config = dict(
    cond_dim=128,
    hidden_act='relu',
    head_dim=64,
    layers=8,
    width=256,
    init='trunc_normal_002',
    residual_init='none',
    optimizer='soap',
    beta2=0.95,
    beta1=0.95,
    eps=1e-08,
    precondition_frequency=20,
    ema_decay=0.999,
    max_steps=14000,
)
Rows from block 4 of a small class-conditioned image diffusion model, named by matrix and row number. Rows with one number belong to one neuron. Each number is 128 + 32 x the weight over its row's rms, rounded and kept within 0 to 255. All counts start at 0. Numbers have three digits each.
After each neuron's rows are labels from the 100 images, of 14976 (inputs lightly noised), where the neuron reaches its highest value: "strongest on" is what is common among them; "colour at peak" is the nearest of a few named colours to the mean colour under the peak. Only what is clearly more common there than usual is listed. The data: telescope images of galaxies (Galaxy Zoo DECaLS). In brackets: how many of the 100, against the usual share in percent.
# fc1: MLP up (model.blocks.4.mlp.fc1.weight, 512x256), inputs 0-127
# fc2: MLP down (model.blocks.4.mlp.fc2.weight, 256x512, transposed), outputs 0-127

fc1.157:156072112145095095144121156151101101115137122107152127082132164142166111164154173086116181139093203198127203151156133085118167144109103106108147131134091077145133074128163173120067071126134103192146051100116185118105155130117149094100171198112103163197147165107102135118112128219136111129148055136115112127113139177177144122124078138106040098147105129139135138167171189127110109132135
fc2.157:158076099170108116137179096096125113094143165123140067149111121087139164120153114167158093128121086044147153169128189152095081036096095168149119086095122167096159083176116091110148166085125108146179177176148119142078110120148170119114103169149142138080130089105108098149102171087092116163146148088174136111117206159105121156118169123123148174154130161118178131075066098228087103091104
strongest on: roundness: cigar-shaped (37 vs 8.1); edge-on disk: yes (31 vs 5.2)
colour at peak: brown (71 vs 12.5); grey (29 vs 6.1)

fc1.230:136125123155175168141119139150117145065118092171071158135109099159123152151197102124122081129009098188106085088120106105095184121181115117099132112095144067154172149163114138154164091131093118091152153145126187129147142105082135117153116141170169132118076058164139140162158070155100137086142176138086136117139109133128136110162110121174179148098168140130122126192165095097132140113113
fc2.230:161105061094148081121126153125131161100153131126117144092148117058125109069105155096122159127244189099155175058140175089094109123085108164131196113183136164138110089113152176145107140132126137166130158123141101068118108149170163138139127119150181143114118251155133088120096126108180145095139103133155111166143168136118127144131183093097130120102195100120163115147073162093086104155145
strongest on: roundness: cigar-shaped (31 vs 8.1)
colour at peak: grey (57 vs 6.1); brown (43 vs 12.5)

fc1.498:178118149079145134127144128105126131133160142108178175104104140186108128091120170171185148114072140100136136130118118145134135055092152161106143141157081184142107095123195152139123103142113117122191161117113150129109181091169067135108079168132150086120125198087166104084158108130099140111162184086165176099133145164107123161148096175123114081140123143114146119094164064140177156110138
fc2.498:161088118125130100197083151182120189097135155139131106137119083125146130112129051165114175165106161103128115090123128124118066151099114058095191062103149139184141170138117095150171120103053101101108152151129164117108125189152165126120194069161131121176167102147072176175106176097091141116104157173135100157057117128190129102136154151110132181123116133140137120135115173109062122155113
strongest on: shape: featured or disk (66 vs 30.4); edge-on disk: no (56 vs 24.7); spiral arms: yes (48 vs 18.8)
colour at peak: brown (66 vs 12.5)

fc1.112:096076150096100143132136080122142132157104127139134159106184161160116123119167079133206152125115230168091115096154100106130128134117107115114126170145130183120061106155146199180115141133119128126168133101125119110180096142097122078140161129136134137060153180100171120090112143163121175157062135149132095056150134144110103119132077123103142143155117128127076139127182154094086050148119
fc2.112:148194126166139141146133144112102115134183119162144075172160070083136169138111157108092092121098045127160101133087142112151112120114136116148117126133128089128141183154108079097113109129157139143085105132136082175103144112153087122141093148096119119172184070192110141122171061096097142072169179121165123162088112111135127160141162079132156098083146157135151116123053084152195168161102
strongest on: roundness: cigar-shaped (28 vs 8.1); edge-on disk: yes (25 vs 5.2)
colour at peak: brown (90 vs 12.5)

fc1.22:148083110093108079120169143082175113105169141129180161101124164087148171130113133110119146190075198091128135122145128140155187123114155125109127117130099124093086086072114113101139208139104113139151129155167161109121102108092113164150158198114147175180082136105152109132125093121072109165160175081142141135071146147160105166107094119090088154099147138124091109117153167118134105113139
fc2.22:110091165132138102070075159119170120138114104149129075173154099106150096108162159149086197132108119097191149128064190093185070066147105134165102111111159117066133131155093117114143146076140111180104148177071155158155134048167165153151128146084154120116123107121138060199126134158155078181094135167145076085131108131134084121106131091124111124113127142129088081134137162090092099143119
strongest on: roundness: cigar-shaped (31 vs 8.1)
colour at peak: grey (89 vs 6.1)

fc1.213:035153139094110125150168098130080176117105201146089164149066160130108111137184112136140158169136101104090160122081062123170156131114180081180143127135134137147091129118145187126161110168126110156162051156124044117137105147120117165158156145141120112142120101127093144136114113154066147130111113087127103141127133113098065117121120094174096104086080131164035115069146153089102157071184
fc2.213:128107116105138164116119084111102093154162181113052162147147128140134175099160124082115101138159163203105091162128150122161140084127175093092153147135128151130199127051091146158153177162097117117184085127153180113110182119148092174137122113145144103160134150206123132120099130149088141142125176078111157126150121100164120064129135141097070187153098123137071193108129123158131160105103
strongest on: roundness: cigar-shaped (27 vs 8.1)
colour at peak: brown (67 vs 12.5)

fc1.188:088123166128138078121115123133105165112104113133123075115164183152115182144137123112149046129154124131116095155091077140162099178115147121113125089154109136118108100088116106078132089085145146160137098174195152173119143130149124121131167125170102145130125106171073078130129141118125115155104186118056151140148062058166153090089104087090103167114138109142115126102146136174106102129141
fc2.188:116122154148084122093134172144156102134137106133120187162115138129153064089140127136096145139179092056157150127183178093080154184142129124125115106115142132106136168169157151168157108141165102079158140121094149072129083101068140138159139185092101136171099064165099120110084068111150160120138051157185140112129167168104119138144156158116162125145141157125076110145154123048089143116150
strongest on: roundness: cigar-shaped (27 vs 8.1); edge-on disk: yes (25 vs 5.2)
colour at peak: grey (78 vs 6.1)

fc1.410:101095122120106100117147114061150120061118191123131193097142146079119146141110114136141182144096115089070105092136119164144136080103114060114098125107145184069114122118150120141095176114100127148143088177111118174084110085100128156145147155183117141134141062207109065116085142166061146132178156068126103182113164102099126124149150149137093173152187176123083144197185168111107162144094
fc2.410:117101135092108155097129083075087167178148127125105130141165090146107186081135095125119144135143107121151168186076114124140080019100141121160102124086095138111163070110104119155142176110130151090152120179084092116097150100088136185107125168103156136086149087133116171184121118166120123122115170127149137111077112083144074106128156135128076166195145100139092118163133141187119071119129
strongest on: roundness: cigar-shaped (42 vs 8.1); edge-on disk: yes (34 vs 5.2)
colour at peak: brown (52 vs 12.5); grey (48 vs 6.1)