{
  "model": "class-conditioned image diffusion model",
  "conditioning": "class",
  "targets": ["edge-on disk"],
  "cond_dropout": 0.2,
  "qk_norm": false,
  "positions": "conv",
  "beta2": 0.95,
  "precondition_frequency": 20,
  "adamw_weight_decay_other_params": 0.05
}
Rows from block 5 of a small class-conditioned image diffusion model, named by matrix and row number. Rows with one number belong to one neuron. Each number is 128 + 24 x the weight over its row's rms, rounded and kept within 0 to 255. All counts start at 0. Numbers have three digits each.
After each neuron's rows are labels from the 100 images, of 14976 (inputs lightly noised), where the neuron reaches its highest value: "responds to" is what is common among them; "colour at peak" is the nearest of a few named colours to the mean colour under the peak. Only what is clearly more common there than usual is listed. The data: telescope images of galaxies (Galaxy Zoo DECaLS).
# fc1: MLP up (model.blocks.5.mlp.fc1.weight, 512x256), inputs 208-255
# fc2: MLP down (model.blocks.5.mlp.fc2.weight, 256x512, transposed), outputs 208-255

fc1.282:156116128098110140170139111175147115120166101132144125140162168093151106123120158131123135151170120121149163156135086169092120093145105120130113
fc2.282:149156144094120113172137123092146163102153095131158164100143091158139103104134125153135133143120123106169076054157098131098142101175126085146144
responds to: roundness: cigar-shaped
colour at peak: grey; brown

fc1.276:135127144185119106124153100128157102171137150137151095137157135144146123105111112102124118123134093120106146129112112112127119116141137167143141
fc2.276:147129136079109171116132174086142099126136160126142120142131119102100073140115141123161148133123140143150136116093116085104117149104131094079158
responds to: shape: featured or disk; edge-on disk: no; spiral arms: yes
colour at peak: brown

fc1.174:082143092146147145134130103094132135088124142113173115070166128114147173134154123093173115147102103113133153114159103107106123103091103158133145
fc2.174:158128165111084113104111120140143110153141129110106120171102142164141073114132120149117118116144148156160117150112098185149112152155199088114104
responds to: shape: featured or disk; edge-on disk: no; bulge size: small
colour at peak: brown

fc1.511:162119115146101148105145118128173119133091101127148159143113121114138137123140140115143084144151146141144152182151145129151124133135132134121102
fc2.511:143159131127152083146117124146111107142153104095122100106166137139141123167140134161110169090126143122099084083087101137121124153104110098157183
responds to: edge-on disk: no; spiral arms: yes
colour at peak: brown

fc1.254:115110144098139129146118148107120125162107134101165164144169165107144104130111123093140113111116161093171122077155127166146139142101128097146134
fc2.254:164158119135124113144122078089144102122106108134102101144102111135131193110134121151139137162146127137082123146108153076083130147171121142102121
responds to: roundness: cigar-shaped
colour at peak: brown

fc1.277:138107133112087123107135139116145093112141109145119151169105095110121136121096121129080125138105119108143154091119177140154133103111184136136120
fc2.277:148113141141189130151107140121132120117108109115104136104133117114127102073125139090172154124133149128144181139148118154110116142125150155117146
responds to: edge-on disk: yes; roundness: cigar-shaped
colour at peak: brown

fc1.177:152089086116122079134131102099146172101135099127151116132183132097124114126105125147134160133140135110152119137134132117165118141145100126142159
fc2.177:127134127097115129139131115135127095145120137105107117108107128138118139136102160147142111129141119145101133120137116143092114113123132144116106
responds to: edge-on disk: no; shape: featured or disk; spiral arms: yes
colour at peak: brown; grey

fc1.48:120108096126128147172118126143151120145146123124107123130111138085131106134099136107165129127123072137105177135119103119121102141128127142106115
fc2.48:135183137124127082089125115093123129140121125119153121094142135174133134130143153117115146103130125109169120142177151121121128147111134112129129
responds to: shape: featured or disk; edge-on disk: no; spiral arms: yes
colour at peak: brown; grey

fc1.338:135148086135124142114113143124081116111087120106079148098094141160129133130125094122068147109108104179123116116122188129131156156131131126142136
fc2.338:131139199119133149145157122106128142138139128127126104169158131131113132099110119112149140163112174081114093137142107128127090102138118126092116
responds to: edge-on disk: yes
colour at peak: brown; grey

fc1.243:153119083146134104148146131145104165149155080132122102112088120102140131147110121153138111145118134144109140121132152121142115132126097170127146
fc2.243:108092164174136130093141120123113065098086136116148130129162138161126120125096162120132144110107108142097118146076107148121127122121148109134105
responds to: edge-on disk: no; spiral arms: yes
colour at peak: brown; grey

fc1.313:108110137114167121138146144141137106153122117130142107127138133120127143157115127185146161160141124144121134126106121105115092109122155176131116
fc2.313:117106112132096149150084141157133145109152128146101126126118152113092126076129109110089118113143172106136113128148111143142153100134125106087145
responds to: edge-on disk: yes
colour at peak: brown; grey

fc1.16:097098111107143134113140061193167145124099131159161121159125157136064099143138111119112131109142137126139124092138144124138098097124133137164120
fc2.16:153169137135139122148134150122170143103135149156108110121168108146123162134087150135143136147098126111153111153110085156148158115125115141121118
responds to: edge-on disk: no; shape: featured or disk; spiral arms: yes
colour at peak: brown

fc1.103:119134114118148116129142130136131176112115113165130104093104161134151132152082091143146160150124105119169160124132125124123117155121116072153119
fc2.103:106129112136130095139110132094125143127117137119146055118133156096149118156105119149162079124104130130098131132112129159179115119144158109117092
responds to: edge-on disk: yes; roundness: cigar-shaped
colour at peak: brown