Weights of a small class-conditioned image diffusion model: norm rmsnorm, batches of 64.
Rows from block 2 of a small class-conditioned image diffusion model, named by matrix and row number. Rows with one number belong to one neuron. Each number is 500 + 50 x the weight over its row's rms, rounded and kept within 0 to 999. All counts start at 0. Numbers have three digits each.
Before each neuron's rows are labels from the 100 images, of 14976 (inputs lightly noised), where the neuron reaches its highest value: "patch colour" is the nearest of a few named colours to the mean colour under the peak; "strongest on" is what is common among them. Only what is clearly more common there than usual is listed. The data: telescope images of galaxies (Galaxy Zoo DECaLS).
# fc1: MLP up (model.blocks.2.mlp.fc1.weight, 512x256), inputs 0-51
# fc2: MLP down (model.blocks.2.mlp.fc2.weight, 256x512, transposed), outputs 0-51

patch colour: brown
strongest on: spiral arms: yes
fc1.245:520523498507481582576448501478449512485583520487514457522427529593580473445504531472511437481608457635395490546537508505547435459506475526562437532483459470
fc2.245:520507491527437467431432534591503541510552497546651506466453511539556522547493468542556492472585531373632448611546584450401443534511533460503460463448591464

patch colour: grey
strongest on: roundness: cigar-shaped
fc1.104:529437564445436496494502454411420439493490439442567414510479537443496568533434530554562407523457479487456452546516522501449473492475609544476397517463481587
fc2.104:468491511580502395486537453477539551467482531562546512532516524530447507494512406501539606465523514447562476417434518433506454526392395476567558480528450384

patch colour: brown
strongest on: edge-on disk: yes; roundness: cigar-shaped
fc1.451:535447633540480471514521491554482519511513420507581589409451481502524569512461525481584575524495477517507480538551414473436459464429442539556498551427439493
fc2.451:497484566509520452474523424537491453460453483380456539531570580502435487474459526432458458502518480442490544505444552510475634443475526480440544434536494511

patch colour: brown
strongest on: spiral arms: yes
fc1.0:448464504498444478504507505482458440499522524534456527606524462502573458547411430516454442471554519479496558524551513476527502496455491533469529526475504520
fc2.0:445453538526578484425522486459569533475489420562535610566440549466502471537475525426542477547485505523502480546485349522478432525512532520490387498466516453

patch colour: brown
strongest on: shape: featured or disk; edge-on disk: no; spiral arms: yes
fc1.148:440478485418572555517519384426509428529472450580448501553503546498497459499469552461599482490480507351433502464535492541466400529515502579467559508516440478
fc2.148:543527490433440572450472433380482505480550434575462522549479534541435534510515482561580476442474433541536476468482518566537466445501533515447504497495527479

patch colour: brown
strongest on: spiral arms: yes
fc1.473:485411470524474543553540576461500566429477546504452548475524438575527494594473500522450488450352543528503428512486499474450488490545463527571463581528465456
fc2.473:459526530482499483418453527553443469495529411604528433522526559529481481452507557421536534455505465638546501460471458506501565529439419411457523420457533520

patch colour: grey; brown
strongest on: edge-on disk: yes
fc1.315:526481516527546545509439460549410485578540478492487536539496415520560494493513417498389513598496437458530443427559414539443445533420500481470513438563502472
fc2.315:567614522510539375438598510475511481576447502591553507501496495583450483532576479494538517461468475559466588480555570487463431486590534499533449578427522432

patch colour: brown
strongest on: shape: featured or disk
fc1.241:534519557505520472452561564492410475473480540478519506491443484497645488459582468509549540529571569539557427397486519496597479505501442441526488488540519515
fc2.241:510516451423553510494425503517471467499471480534498458477489557500431512519421492507492548503445492445409566604467520472450515519458504585466537532483444489

patch colour: grey
strongest on: shape: featured or disk; edge-on disk: yes
fc1.413:535459430499382533583439459436420468440546508588494421559461479584436615540521533444562552509409514550525523470539432441477547404468476562537543450470513496
fc2.413:457566520443499503480522554499550487550460416449469513590477447425483510503604498448527528447549452479471493461437592492528470562515484510424463503530495477

patch colour: brown
strongest on: edge-on disk: no; spiral arms: yes
fc1.45:499518472562540483538561569475588528523459562531531697441516520503561554503519611586552552500419471491462423457414562508502489607481445455546461567491481469
fc2.45:524505531470515479439478498504440527488531503448393384540414527519469500490449481493474444457451518568566503463535466471533503487457527480516505361469452511

patch colour: brown
strongest on: spiral arms: yes
fc1.455:568513512447475395487495584479396562508528537582592540480511466550496513464601508528479529496502507530486485482454566470526475429532522482513469463478494482
fc2.455:532456461515504476472588505576509463513433432340411556575431540494510547498497462474540533424557509409475505536488505564466495508518539482454491490481507532